config = dict(
    model='image captioner',
    dataset='photos of plants and fungi (iNaturalist)',
    train_examples=90422,
    image_size=64,
    crop_scale_min=0.7,
    horizontal_flip=True,
    color_jitter=0.1,
    cutout=0.4,
    tokenizer='word',
    vocab_size=1482,
    encoder_arch='convnext',
    encoder_isotropic=True,
    encoder_norm='rmsnorm',
    encoder_activation='relu',
    encoder_mlp_ratio=4,
    encoder_inner_norm=False,
    encoder_patch_size=[8, 8],
    encoder_conv_stem=True,
    encoder_layers=16,
    encoder_width=384,
    encoder_kernel_size=7,
    fusion='cross_attention',
    label_smoothing=0.05,
    decoder_width=384,
    decoder_layers=6,
    decoder_norm='layernorm',
    decoder_norm_position='pre',
    decoder_activation='relu',
    decoder_mlp_ratio=2,
    decoder_head_dim=16,
    decoder_fused_qkv=True,
    decoder_bias='all',
    decoder_qk_norm=False,
    decoder_parallel_block=False,
    decoder_inner_norm=False,
    decoder_drop_path=0.05,
    decoder_positions='learned',
    decoder_cross_attention_every=1,
    decoder_tie_embeddings=True,
    init='trunc_normal_002',
    residual_init='none',
    optimizer='adamw',
    lr=0.00099,
    beta1=0.9,
    beta2=0.999,
    eps=1e-08,
    l1_shrink=0.03,
    ema_decay=0.995,
    steps=8500,
    batch_size=128,
    epochs=12.0,
    lr_schedule='constant',
    warmup_steps=420,
    weight_decay=0.2,
)
Rows from block 4 of the image encoder, named by matrix and row number. Rows with one number belong to one neuron. Each number is 128 + 32 x the weight over its row's rms, rounded and kept within 0 to 255. All counts start at 0. After the name is the row's rms in percent of the matrix's.
# fc1: MLP up (encoder.blocks.4.mlp.fc1.weight, 1536x384), inputs 0-63
# fc2: MLP down (encoder.blocks.4.mlp.fc2.weight, 384x1536, transposed), outputs 0-63
fc1.235 055 [107 129  80 129 128 128 126 126 128 129 128 128 128 135 132 128 188   0 128 147 131 148 126 128 128  86 131  78 128   0 101 115 123 128 128 128  89 120 128 116 127 128 121 129 134 128 128 128 126 128 140 128 123 126 129 128 128 128 130 128 127 128 128 137]
fc1.236 016 [128 128 125 128 128 128 116 128 127 128 128 128 128 143 128 128 130   7 128 148 128 129 124 128 127 125 128 115 128  73   0 110 127 129 128 128 128 126 128 126 128 128 126 128 128 128 128 128 107 128 135 128 128 131 128 128 128 128 128 128 117 128 128 150]
fc1.237 031 [129 137  52 128 128 128 187 128 128 128 128 128 128 147 128 128 150  64 128 142 127 150 140 128 128 104 129  57 128 128  55 128 128 147 128 128 128 178 128 128 128 128 128 128 128 128 128 128 119 128 171 128 128 128 126 128 129 128 130 128 126 128 128 116]
fc1.239 102 [123 142 137 129 203 131 147 108 130 124 127 130 134 126 129 126 195 116 128 180 128 131  72 122 115 124 127  90 127 119 124 128 131 133 128 128 133 127 132 119 132 122 180 130 139 128 128 111 161 128 134 128 128 140 126 128 128 126 134 124 140 128 129 126]
fc1.240 152 [136 133  50 129 118 128  95 121 110 149 126 123 123 137 138 123 161  66 128 171 142 126 106 138  82 105  96  80 127 174  69 123 126 135 125 130 133 233 129 123 121 127 112 150 155 128 128 137 122 128 227 128 121 175 123 128 142 125 138 139 161 128 145  35]
fc1.242 041 [128 128 102 132 128 128 127 128 128 130 128 128 128 138 130 128 130  96 128 133 125 127 115 125 121 123 132 119 128 120  92  46 133 129 118 127 121 255 128 126 127 128 126 126 129 128 128 127  81 128 140 128 128 132 128 128 128 128 255 128  40 128 127 125]
fc1.245 159 [126 162 130 121 164 137  74 136 123 140 129 128 141  96  96 135 139 131 124 187 145 133 152 127 123 112 248 117 125 167  86  88 138 108 134 128  90 141 129 133 125 129 107 120 142 128 128 127 148 128 145 129 119 145 132 128 129 124 111 132 115 128 136 176]
fc1.249 062 [128 128 188 129 124 128 111 130 136 126 129 127 111 128 128 126 129 127 130 174 255 128 127 130 158 125 151   0 129 119 110 127 129 128 128 129 128 136 131 128 128 128 128 128 128 126 128 128 121 128 128 131 129 127 127 128 128 120 129 128 131 127 126 117]
fc1.250 200 [ 99 153 110 132 104 140 131 129  98 129 128 120 136 130 128 119 185  65 128 223 128 170 133 128 116 147 154 101 128 176  66 108 128 128 127 128 103 178 129 142 115 127 201 110 161 128 128 128 117 128 133 128 128 130 128 128 162 127 116 129 168 129 128  80]
fc1.251 014 [128 133 119 128 128 128 118 130 128 128 128 128 129 126 130 128 132   0 128 126 128 129 125 127 128 127 114 128 128 141   0 126 132 130 128 128 126 220 128 128 128 128 126 128 129 128 128 128 113 128 131 128 128 156 128 128 132 128 132 128 132 128 128 101]
fc1.252 139 [122 154 168 128 191 132  75  98 154 130 138 115 205 125 133 131 187 118 130 170 119 111 102 139 116 117 146  51 114 131 113 101 140 162 141 128 135 128 130 122 133 126 122 119 134 128 128  97 113 128 118 129 122 132 133 128 123 128 138 129 114 117 120 111]
fc1.253 022 [126 128   0 128 129 128 134 128 128 128 128 128 128 128 128 128 144   0 128  43 133 128 127 128 128 125   0 122 128 125   0 119  93 128 128 128 130 164 128 128 128 120 131 129 135 128 128 128 119 128 157 128 126 160 128 128 128 128 119 128 125 128 128 132]
fc1.255 154 [131 128  15 152 128 129 128 140  57 127 136 134  85 124 120 124 129  64 131 148 128 127 134 123 119 124   2  67 121 129 123 120 124 128 131 131 109 188 128 127 121 119 133 130 121 128 128 111 144 126 125 131 107 129 132 128 125 129 127 128 143 133  95  99]
fc1.256 066 [128 134 125 129 122 126 116  83 153 150 128 132 102 129 128 136 204  39 128 121 138 130  94 128 112 122 181 112 128 106 118 126  70 127 129 128 124 131 127 126 130 128 116 131 128 128 128 128 150 128 127 130 131 247 130 128 127 128 131 128 113 128 130 157]
fc1.259 114 [168 125  90 146 111 127 142 127 128 128 128 128 133  74 128 128 193  43 128 179 134 128 211  93  37 131 207  25 125   0  54 114 126 133 149 128 128 179 134 115 128 126 133 117 125 128 128 115  68 128 239 128 110 128 128 128 128 128 131 129 117 128 128  99]
fc1.260 054 [128  99 130 128  54 128 136 128 188 133 128 125 125 157 128 118 128  46 128 146 146 152 140 131 135 114 124 128 125 219 113 127 126 114 122 128 151 221 128 125 128 129 136 130 125 128 128 144 134 128 120 129 128 144 128 128 128 128 125 125  43 128 106  91]
fc1.262 049 [126 122 141 128 128 128 128 131 131 129 128 129 132 134 127 130 136  59 128 159 128 127  70 126 129 150 166 111 130  43  15 118 147 135 127 128 114 204 128 121 127 127 122 140 136 128 128 113 131 128 177 128 128 167 127 128 147 128 138 128 114 128 133 120]
fc1.265 081 [128 189 111 128 129 129 126 131 128 128 128 127 127 147 128 129 160   0 128 126 124 151 129 128 133 129 122 106 128 132  36 125 131 132 126 128 128 163 128  78 128 128  85 126 137 128 128 127 179 128 133 128 125 159 127 128  31 128 154 128 120 128 128 129]
fc1.266 289 [ 72 149  74 158 128 114 100 128 114 131 133 126 102 118 169  92 127  62 134 164 108 122 173 107 130 109 230 148 128 103  90 131  93  97 123 124  87 120 129 132 127 107 129 131 130 128 128 155 127 128 147 130 142 140 145 128 101 119 173 122 141 128 114 190]
fc1.268 115 [150 131 106 134 125  88 130 127 128 117 128 128 132 111 122 128 172  29 128 127 128  78 195 107  43 163 198  24 119   0  52 104 129 150 128 128 132 185 129 104 117 127 151 139 119 128 128 128 109 128 227 128 123 108 128 128 128 128 144 129 149 128 128  69]
fc1.270 019 [130 128   0 128 128 128 128 135 129 128 127 129 129 128 130 128 131 128 127 128 128 128 128 128 128 112 128 126 128 139 128 128   0 128 128 128 123 128 128 129 128 128 128 128 128 128 128 128 129 128 129 127 128 128 128 128 126 128 128 128 128 128 128 127]
fc1.271 138 [180 161  98 173 113 112  97 160 120 126 127 128 137  94 155 129 178  65 111 127 190 124 119 134 131 120 108 113 133 137  77  98 136 160  88 115  96 182 128 140  86 116 130 119 175 128 128 128 135 128 199 128 102 179 120 128 169 121 176 128 171 128 129  60]
fc1.275 018 [123 128 127 128 128 128 128 129 128 128 128 128 128 116 128 128 140   0 128 127 128 135 145 128 125 130 114 123 128 171   0 128 123 128 126 128 128 125 128 129 128 128 111 128 133 128 128 124 139 128 129 128 128 175 128 128 128 128 128 128 135 128 128 113]
fc1.277 137 [135 180 123 164 128 128 189 124 126 129 128 111 125  92 128 128 220  40 128 163 128  50 109  65 127 134  87  97 128 209  83 123 155 125 124 128 128 191 128 210 128 116 128  87 174 128 128 128 130 128 179 128 127 194 108 128 187 126 131 128 189 128 128  59]
fc1.278 031 [119 171  63 138  98 128 141 116 110 131 126 123 154  67 145 123 172  65 127  34 133 118 196 125 158 158 186 139 126 122  80 110  66 129  98 130 102 178 128 111 129 126 145 123 171 128 128 153 167 128 162 135 111 147 128 128 103 125 130 128 109 128 107 147]
fc1.280 080 [126 128 119 131 125 128 130 126 125 131 130 127 109 127 128 134 128 124 130 125 131  37 129 131 133 127 130 128 154 117  92 128 128 255 127 144 129 128 132 130 128 125 128 128 143 100 129 128 131 128 128 128 128 124 125 127 124  49 132 126 129 130 114 156]
fc1.281 062 [128 138  39 128 128 128  27 128 128 128 128 128 128 140 128 128 131   0 128 123 169 129 133 128 128 116 129 128 128 122  59 125 128 128 129 128 128 144 128 132 128 128 134 125 128 128 128 128 122 128 191 128 128 140 128 128 115 128 127 128 131 128 128 129]
fc1.285 385 [127 145   0 127 133 133 123 144 130 125 130 125 101 123 136 118 118 114 127 128  99 127  71 145  76 133  35 129 109 223  73 154 148 126 133 133 168 255 128 148 129 122 105 109 134 128 128 158 173 128 125 131 128 131 126 128 135 128 122 124 147 128 105  93]
fc1.286 023 [139 178  84 143 107 127  77  93 121 128 128 135 142 115 142 119 163  69 127 166 110 163 170 125  64  80 154  81 123 173  26 129  90 136 124 127 121 163 128  91 126 117  87 147 158 128 128 102 125 128 196 136 128 160 127 128 146 128 163 141 120 128 167 100]
fc1.287 234 [152 148  91 153 101 127 135 115 153 135 128 133 148 162 131 120 146 107 121 109 202 181 139 144 136 104 168 127  95  61  52 106 102 103  71 127 140 131 121 126 128 127 100 137 128 128 128 147 165 128 128 128  73 146 135 128 128 125  66 131 120 128 135 103]
fc1.288 150 [ 76 164 123 143 175 127 130  88 128 129 128 128 122 127 129 130 221  47 128 125  96 119  10 128 110 129 138  85 127 250  91  80 105 130 128 128  86 125 127 192 124 113 133 132 162 128 128 129 130 128 128 128 116 210 128 128 110 128 204 167 136 128 153 101]
fc1.290 068 [111 141 100 156 118 128 126 152  96 114 129 116 132 154 136 144 173  63 128 247 153 126  67 125 123 145 185  97 124 158  71  78 139 163 137 137  53 166 128 109 116 128  66 122  86 129 129 121 188 128 159 141 145 150 127 128 102 126  76 140 114 128 146 133]
fc1.292 032 [129 129 120 128 128 128 167 126 128 128 128 128 128 122 128 128 149   0 128 131 123 131 161 128 127 128 126  29 128 128   0 131 127 128 127 128 129 132 128 114 128 128 130 128 128 128 128 127 120 128 129 128 128 128 128 128 129 128 187 128 130 128 128 109]
fc1.293 022 [128 128 111 128 123 128 124 123 127 137 128 128 132  84 127 127 131 116 128 124 121 128 136 128 117 128 144 124 129 133  91 127 126 163 127 128 127 176 128 129 127 128 124 131 128 128 128 128 126 128 127 128 128 141 128 128 128 128 127 132 141 128 128 141]
fc1.294 170 [123 133 121 136 118 130 116  34 141 186 125 125 137 140 160 142 152  19 127 156  92 141 130 144 200 134  96  89  92 169  72 130 105 173 107 134 107 204 120 107  73  94  95  89 118 128 128 115 108 126 199 125 129 110 130 128  61 113 161 125 133 128 132  91]
fc1.296 036 [129 160 101 128 128 128 128 129 127 128 128 128 138 179 119 128 158  49 128 181 126 140 158 128 123 131 137  88 128 127  28 143 132 130 127 128 196 255 128 127 123 128   0  76 128 128 128 125 250 128 129 128 128 129 128 128 130 128 127 129 116 128 132 104]
fc1.297 023 [127 148  12 130 128 128 255 130 128 129 128 128 128 128 128 128 129 125 128 139 129 133 132 125 123 126 130 127 127 108 122 128 122 130 124 128 140 129 128 126 128 127 126 128 128 128 128 128 127 128 127 128 128 200 129 128 128 128 118 128 126 128 128 134]
fc1.302 037 [127 104 139 128 125 128 120 126 128 129 128 128 129 128 128 128 133 120 128 184 124 128 127 128 134 132 126 141 128 195  89 126 126 128 128 128 129 128 128 128 127 128 126 135 128 128 128 128 138 128 128 128 128 130 128 128 127 128 124 128 125 128 129 143]
fc1.303 022 [129 127 161 128 123 128 129 128 128 129 128 128 124 128 128 128 129  81 128 126 128 120 128 128 131 128 132 128 128 158 108 129 127 128 128 128 128 130 128 128 128 128 128 128 128 128 128 128 151 128 128 128 128 128 128 128 128 128 128 128 128 128 128 118]
fc1.306 376 [131 121 122 129 125 106 154 193 135 125 131 128 131 117 137 120 124 131 130 162 131 154  59 126 175 167  80 122 132 139  82 153 214 125 127 120 114 174 108 125 135 131 159 108 155 123 131 113 229 125 133 146 117 135 121 128 143 126 114 129 192 133 152  33]
fc1.308 175 [133 149 119 163 124 129 180  83 130 133 129  97 129 115 134 129 191  70 128 107  88 168 135 127  84 139  75  41 162 137  83 100  86 179  43 132 134 145 152 126 128 110 106 157 122 128 128 113 112 128 156 128 129  97 123 128 154 126 176 111 125 128 128 102]
fc1.310 078 [123 157 127 128 127 128 106 128 128 128 128 127 128 162 128 130 139   0 128 126 128 129 130 128 128 129 128  77 128 141  35 129 123 129 114 128 127 130 128 135 126 128 109 128 129 128 128 128 109 128 126 128 122 134 130 128 118 128 129 128 159 128 128 118]
fc1.314 030 [128 128 128 128 128 128 128 128 128 128 128 128 125 118 128 128 128 128 128 128 128 128 128 128 128 128 124 127 128 128 128 128 130 128 128 128 126 148 128 128 104 128 128 128 138 128 128 132 128 128 128 128 127 128 128 128 128 128 127 128 128 128 128 121]
fc1.318 034 [121 139 111 131 121 128 139 128 111 128 128 128 125 127 126 127 152   0 128  44 129 135 125 110 105  92 134 117 128   0   0 131 146 128 128 128 121 245 128 153 128 125 142 118 137 128 128 128 106 128 181 128 128 126 128 128 159 128 154 128 171 128 129 121]
fc1.319 071 [129 232 128 128 124 128 134 128 127 128 128 128 128 131 128 128 133  24 128  85 128 228 125 128 130 139 127 119 128 183  17 130 115 128 125 128 128 154 128 174 128 128 196 128 137 128 128 128 255 128 126 128 128 128 127 128 148 128 128 128 171 128 128 126]
fc1.321 079 [130 148  80 169 113 137 145  93 101 132 128 125  97 129 135 132 179  31 129 134 102 125  70 102 105 140 128  58 132 147  68 142 105 132 109 136 149 178 128 111 127 117 125 134 102 128 128 124  89 128 190 132 123 186 127 128 132 127 125 133  84 127 152  78]
fc1.322 039 [128 137 127 128 128 128 128 128 128 128 128 128 127 131 128 128 130   0 128 121 128 123 122 128  99 128 128 119 128 158   0 128 129 128 143 128 128 208 128 128 128 128 124 128 128 128 128 128 124 128 209 128 128 152 128 128 128 128 128 128 128 128 128 115]
fc1.325 170 [ 97 244 112 129 130 128 146 110 132 130 128 126 134 118 127 127 158  74 128   3 137 165 108 132 117 166 121 139 129 106  42 113 106 151  98 139 101 133 128 141 121  85  93 129 135 128 128 174 187 128  78 128 123 129 149 128 106 128 129 127 150 128 131  81]
fc1.326 112 [128 128 131 131 122 129 128 136  69 128 131 188 121 126 127 125 126  65 128 108 127 128 117 123 121 127   0 129 126 133 121 129 124 129 128 125 131 148 132 128 134 129 128 128 128 128 128 134 123 128 129 128 127  79 127 128 128 129 115 127 127 128 138  48]
fc1.328 034 [124 129  65 128 130 128 130 128 128 128 128 128 128 134 128 128 134   0 128 127 155 129 127 128 128 132 109 117 128 125   1 122  96 128 126 128 128 169 128 127 128 127 129 129 147 128 128 128 128 128 235 128 126 255 127 128 128 128 129 128 128 128 127 128]
fc2.235 027 [ 50 131 128 127 132 128 125 129 128 131 128 129 127 129 134 116 128  73 128 128 123 127 134 128 128 117 130 128 255 127   0 128 130 128 128 128 133 129 126 128 129 128 125 128 127 128 128 131 131 128 128 128 128 126 135 128 128 128 128 128 127 128 130 133]
fc2.236 010 [130 129 128 127 128 128 128 127 126 132 128 128 121 128 133   0 128  91 128 123  89 129 129 128 128 161 124 137 156 128   0 128 127 120 128 128   6 141 125 128 123 128 111 128 133 128 128 140 158 128 128 128 130 128 128 128 127 128 127 129 182 127  90 137]
fc2.237 011 [188 129 128 128 128 126 129 128 128 255 128 128 127 126 128 130 128 131 128 109 128 127 128 128 127 132 128 128 112 128 130 141 131 110 128 128 112 164 128 134 129 128 169 130 123 128 128 128 132 128 128 128 128 129 127 128  98 127 128 128 116 128 128 127]
fc2.239 063 [128 128 128 118 119 124 124 128 122 130 131 118 128 128 165 135 129 126 137  98   0 128 133 128 128 131 123 131 130 166   0 120 165 120 127 129 115 127 138 131 140 130 128 125 128 123 120 137 129 128 123 132 128 128 125 117 199 143 124 126 124   0 127  77]
fc2.240 085 [133  97 128 117 143 100  99 126 128 155 128 184 141 101 121 144 128 156 140  62 135 145 120 122 130  88 143 130  88 138 144 131 147 152 119 136  55 138 132 127 148 131 153 132 134 128 133 122 130 135 125 123 130 144 125 126 105 117 113 131  23 132 124  51]
fc2.242 008 [138 127 134 128 163 115  97 121 129 122 128 115 124 130 170  85 128 127 130 117 134 133 129 129 127 129  93 125 156 138 124 130 128 157 128 117 138 128 128 127 129 129 203 104 143 129 128  99 112 128 131 119 125 126 144 128 126 129 143 123 136 113 149 144]
fc2.245 131 [ 63 133 128 133 152 110 197  57  89 110 157  66 145 107 158 137 130 185 121  93 120 122 121 132 140 126 129 112 130 134  64 201 138 127 129 124  46 121 123 140 150 129 100 147 128 129 149 132 122 124 123 115 128 129  67 111 218 127  99 132 125  15 125 136]
fc2.249 051 [129 123 130 128 134 129 129 128 129 129 128 128 129 128 128 129 127 129 128 124 130 127 127 129 126 128 129 128 125 128   0 129 128 128 128 128 127 128 128 129 128 128 126 128 128 127 128 127 129 128 126 128 122 128 127 128 128 128 128 128 128 130 132 128]
fc2.250 154 [149 125 128 122 162 175 128  95 139 128 128  82 128 128 146 128 128 156 136 123 122 156  93 120 128 127 127 132 128 169 127 170 142 130 128 116 162 106 122 128 126 126  40  92 157 125 132 177 132 128 128 129 126 172 126 129  88 131 131 128 160  72 108 194]
fc2.251 006 [129 124 128 128 128 128 128 128 128 246 128 156 181 123 127  52 128 143 128 255 122 128 108 128 119 118 146 126 132 127 128 129 129 127 128 128 196 130 133 128 126 128 255 128 127 128 128 121 114 128 128 128 125 126 126 128 117 128 128 127 112 128 128  58]
fc2.252 101 [153 127 128 127 176  74 164 134 135 137 127 129 135 128 157 115 137 126 138 118   0 127 136 127 135 117 146 133 130 135  59 144 136 123 131 126 120 124 126 112 139 130 128 127 128 118 146 154 128 117 115 130 128 133  93 126 182 131 118 125 137   0 129 113]
fc2.253 015 [128 129 128 130 128 128 121 128 129 128 128 148 132 131 123  80 128 124 129 133 128 128 132 128 128  30 206 128 126 128  47 128 130 133 128 128 121 128 128 127 145 127 182 128 125 128 128 128 128 128 128 128 128 128 128 128 128 128 129 128 124 128 128   0]
fc2.255 266 [119   0 200 123 128 129 130 126 129 134 128 122 130 119 131 143 125 132 138 127  98  84 129 126 126 126 128 134 181 128  72 127 128 127 125 128 126 141 123 129 139 125 128 130 133 132 127 134 151 101 130 129  34 100 135 124 130 129 127 131 128 119 129 129]
fc2.256 072 [126   5   4 128 134 132 112 118 128 150 127 125 135 129 130 126 128 120 128 125 104 255 121 128 136 135 128 130 129 105   0 128 130 126 128 127 131 130 128 128 113 128 126 130 132 128 128 137 127 128 137 133 128 124 135 125 121 128 126 125 136 110 126 112]
fc2.259 144 [153 119 130 151 144 128 215 183 175  19 126 132 117  67 145  20 137 105 127  67 128 127 225 148 196 124  76 128 128 163 139 159 120 131 128 148  71 123 168  67 134 129  53 125  92 131 128 125 126 127 151 128 118 146 140 130 111 128 145 110  71 148 149 155]
fc2.260 040 [128 143 128 110 170 118 149  86 129 124 128 121 132 132 119 105 127 126 121 120 134 124 210 120 121 114 199 147  91 119   0 173 102 163 128 121 108 128 136 136 130 126 130  90 128 128 129 144 133 129 130 128 124 129 120 127 125 127 125 125 129 114 111   0]
fc2.262 024 [133 141 124 130 112 123 136 153 128 108 128 101 125  94 154 185 132 122 115  90 120 127 146 133 131 189   8 132 129 127 111 129 167 105 128 127 160 121 136  82 111 140 110 118 129 127 128 120 178 127 126 129 127 124 113 127 114 130 132 132 157 144 133 255]
fc2.265 051 [117 128 128 132 115 127   5  98 133  33 128 126 128 183 128 117 127 171 114 127 153 126 139 128  99 135 126 128 119 128 255 163 106 129 128 128 150 118 128 128 126 128   1 123 129 128 128  20 145 128 127 128 127 129 124 128 127 128 118 128 152 128 128 203]
fc2.266 220 [156  96 136 137  99 107 152  75 126 199 127  95 101  64 124 179 125 153 127  31 145 128 133 124 130 190  97  80 111 122 156 128 174 112 128 133 102 131 118 120 132 131 187 101 156 127 129 103 198 131 128 140 107 143 111 127  67 141 133 124 122 107  85 255]
fc2.268 176 [157 120 130 156 149 129 203 182 173  44 126 150 116  76 163  46 140 110 127  77 126 124 213 142 198 102  98 128 128 169 154 166 101 131 128 154  61 127 169  68 164 128  80 126  79 132 128 122 118 126 157 128 113 148 163 131  93 128 150 107  66 163 151 143]
fc2.270 006 [123 124 128 128 137 127 157 131 128 127 129 129 128 128 157 127 128 128 128 128 122 128 127 128 128 103 129 128 128 138   0 124 127 128 128 128 128 185 140 128 127 128 128 128 128 128 129 130 128 127 128 128 127 128 128 128 134 127 128 128 128 127 128 124]
fc2.271 171 [150  93 136 142 154 152 121 128 135 142 111 174 163 146 156  54 114 136 144 178  75 131 111 133 109 128 139  69 195 123 131 172 128  92 163 136 160 209 175 147  68 128 205 131 114 128 135  91 103 136 128 150  83  66  89 150  55 109 161  83 108 121 140  97]
fc2.275 006 [131 125 128 130 127 124 107 128 128 181 128 128 137 125 129  93 128 133 128  84 127 130 119 128 128 115 140 127 128 128 149 124 128 134 128 128  91 128 119 132 147 128 130 127 128 128 128 164 130 128 128 128 128 127 127 128 126 128 115 128 128 125 128 124]
fc2.277 130 [128 156 128 128 128 128 169 178 125  37 128 132 126  85 104 125 126 133 128  86 128 121 152 131 118 128 128  94  52 137 143  45 128 127 127 129 120 120 128 128 164 158 158 127 125 128 132  36 128 129 118 127 128 128  76 128 206 130 128 126  87 131 179  94]
fc2.278 043 [168  72 138 140 129 103 169 111  94 164 127  83 167 123 177  38 144 188 139  64  89 147  83 145 151 145  94  77 114 123 177  92 124 148 143 121  66 131 127 186 116 123 100 147 126 128 128 152 180 132 116 125 131 117 109 125  71 156  71 109 150  95 133 157]
fc2.280 075 [126 127 128 132 135 145 173 125 128 127 128 126 125 124 128 129 103 120 128 126 131 120 134 130 126 126 129 130 129 122   0 136 126 127 126 130 113 127 131 129 133 128 127 130 128 129 128 119 129 127 126 126   0 134 131 137 131 128 129 135 129 124 134 130]
fc2.281 040 [147 132 128 128 125 128 121 127 129 133 128 131 111 132 127 102 128 118 131 153 127 128 118 128 128 126 133 121 133 128 122 129 124 128 128 132 124 126 128 120 130 126 255 128 130 128 128 138 133 128 128 128 129 127 127 128 125 128 130 128 183 130 130 130]
fc2.285 515 [127   0 224 125  96 123 127 136 118 129 129 141 132 124 128 128 124 143 137 161 109  41 148 128 125  72 129 133 135 126 193 115 128 126 127 127 128 161 132 121 127 124 149 133 129 127 128 128 125 113 127 126  31 129 130 130 127 126 128 129 128 129 128 121]
fc2.286 013 [108 143 131 104 208 115  84 130 176 166 121 134 164 153 111 184 153 163 114  90 145 141 172 104 214 117 118 149 141 132  66  90 134 156 127 120 154 125  93  96 110 123 152 106 177 147 122 114 113 136 141 124  99 110 179 132  70 126 159  90 138 118 103 115]
fc2.287 282 [ 81  69 173 122 114 125  78  76  94 166 141  89 203 125 137 145 141 159 157 159 126 109  83 127 155 146 124  49 115 182 216 146 168 160 138 102 154 145 121 130  77 137 163 142 146 121 127 126 102 118 140 123  98 146 131 135  74 139  69 104 149 113 103  64]
fc2.288 096 [145 124 131 129 133 132 128 134 181 135 128 128 147 125 122  96 125 112 132 127 134 114 153 125 127  61 241 237  35 127 113 136  83 152 122 131 161  49 106 134 118 126 107 114 131 128 129 124 131 130 122 132 133 130  97 126 172 133 125 124 128 109 128  92]
fc2.290 076 [ 78 116 136 101 149 129 176  95  72  66 147  85  77 138 137 188 165 142 122 130 117 134  78 107 165 175  69  47 132 139 110 145 141  97 114  83 183 122  90 159  95 157 111 147 126 129 123 116 146 102 146 108 121 160 140 155 125 129 176 114 172 186 131 185]
fc2.292 005 [130  93 135 128 131 148  98  51 130 149 129 104 129 139 123 240 128 133 120 139 129 146 126 131 133 128 124 134 129 129 175 138 132 245 129 128 129 124 115 127 147 128  22 128 118 127 129 154 129 127 128 131 127 122 135 128 211 136  99 135 159 127 128 127]
fc2.293 010 [146 176 128 125 120 108  98 133 128 146 128 142 141 156 131   0 129 146 129 157  45 120 130 127 137 126 126 131  99 114 103 137 127 129 128 124 151 148 145 127  82 128 164 131 127 128 130 133 127 130 129 128 116 129 122 126  83 127 124 126 122 120 120 130]
fc2.294 131 [112 185 138 119 121 171 130 132 173 225 123 114 129 158 116 114 127  97 116 137  90 122 125 107  39 101 129 136  68 133  81  99 142 143 131 128 145 118 130 122 149 114 144  80 180 129 117 239 143 127 128 155 124 141 131 125 141 126 133 138 167 103 129 117]
fc2.296 019 [130 132 128 130 130 128 119 126 138 133 128 129 128 129 128   0 128   0 124 104 133 128 128 129 130 129 129 131 121 128 105 136 130 129 128 128 137 126 129 128 119 127 124 127 123 128 128 129 145 128 129 128 128 128 129 129 106 128 127 128 132 140 128 124]
fc2.297 014 [144 127 128 127 128 128 119 128 122 128 128 126 129 130 115 124 130 129 129 125 127 128 129 128 128 143 126 127 126 133 135 128 132 129 128 128 128 128 133 127 128 139 130 128 128 128 128 126 130 128 127 127 129 129   7 128  97 128 127 127 128 128 128 136]
fc2.302 019 [124 129 129 128 132 126 135 129 126 128 128 127 130 127 194 126 126 131 132 106 105 128 126 128 134 136 132 127 132 131  91 126 153 122 127 126  98 134 133 129 134 130 128 133 129 128 129 135 127 123 127 126 127 130 112 128 139 123 125 126 121 126 129 132]
fc2.303 007 [115 128 121 134 129 122 130 137 128 127 128 123 133 102 164 132 128 119 118 147 121 127 144 128 130 105 128 131 131 124   0 140 117 134 128 128  93 128 124 123 142 128 121 115 127 128 127 134 125 128 128 128 124 129 114 128 136 128 130 132  87 131 128 127]
fc2.306 373 [133  38 172 136 147 131 156 115 130 133 114 110 132 127 149  55 126  72 130  81 134 119 135 139 135 125 150 119  92 141  85 151 101 120 128 142  76 125 138 134 130 137 129 130  97 133 135 117 149 127 138 127 118 131  44 116 126 126 126 126 125 121 125 129]
fc2.308 207 [167 102 131  94 163 163 102  66 147 196 104 189 130 162 102 165 135 142 131 119 129 127 107 122  55 127 188  68  76 135 125 145 149 130 128 168 128 170 165 147 161 113 193 122 153 135 128  71 145 131 126 134  72 169 127 148 114 114 176  85 105 140 128  89]
fc2.310 047 [128 131 129 129 129 127 129 130 128  99 128 123 139 116 124 131 128 108 128 132 128 127 131 128 126 128 133 132 128 123   5 125 131 133 128 127 255 121 123 130 118 128   0 128 125 128 128 129 135 127 128 128 126 127 127 128 140 130 128 128 125 127 129 121]
fc2.314 012 [127 129 131 124 128 129 140 129 128 128 128 130 128 128 128 129 121 127 128 128 122 127 128 127 128 128 128 142 129 128 119 128 132 127 128 128 128 131 134 130 128 128 119 128 115 128 128 127 128 128 128 127 128 128 129 128 130 127 129 128 128 121 126 128]
fc2.318 009 [128 177 127 128 129 126 107 106 128 230 128 130 164  96 127  52 128 128 128  83 113 128 128 127 123 120 142 119 108 129 127 178 129 126 128 128  46 130 128 127 131 127 161 128 129 128 127 149 215 128 128 128 128 129 137 128 120 128 141 128 130 124 116 116]
fc2.319 018 [129 130 128 128 126 127 134 129 127 113 128 132 128 140   0  96 128 129 128 255 141 126 255 128 127 127 131 136 126 128 140 125 105 129 128 128  80 128 131 129 148 129 143 129 129 128 129 130 131 128 128 128 128 126 123 128 177 128 128 128 101 135 129  40]
fc2.321 075 [118 125 186 146 130 103  79 155 123 181 105 151 185 177 172 112 117 176 158 198  56 103 160 156 142 114 214  98 163 130 122 105  53 144 129 149 145 158 119 156 127 116 237 129 123 126 103  76 138 130 131 146 115  63 133 121  76 129 137  58  37 115 147  94]
fc2.322 019 [129 147 128 128 128 129  88 130 134  97 128 127 123 206  79  34 127 125 128 108 201 127   0 128 125 128 142 121  97 128  30 142 121 144 125 131 129 127 141 128 133 128 211 127 128 128 127  77 134 134 121 127 127 128 112 128  96 128 128 127 128 135 150 143]
fc2.325 129 [120 150 126 125  89 122 124 131 131 125 128 132 125 130 130  83 129 142 124 171 128  83 152 128 128 129 128 136 133 133 124 117  70 134 126 126 130 124 135  58 132 128 150 134 130 128 128 116 128 123 128 128 145 131 154 128 124 126 120 130 115 174 138 104]
fc2.326 128 [108 122 128 127 131 129 127  98 130 130 129 111 158  40 255 123 128 128 126 123 128 125 122 130 128 118 129 119 127 128 112 129 129 128 129 127 127 128 122 127 133 163 131 122 128 128 132 127 135 122 144 125 126 125 133 136 128 126 132 125 124  70 105 129]
fc2.328 014 [129 131 128 131 128 128 123 127 129 128 128 146 128 127  97 129 128 120 128 128 128 126 128 128 128  56 175 129 128 128   0 128 132 136 128 128 114 128 128 127 150 127 142 128 100 128 128 128 128 128 128 128 128 128 129 128 128 128 129 128 115 128 128   0]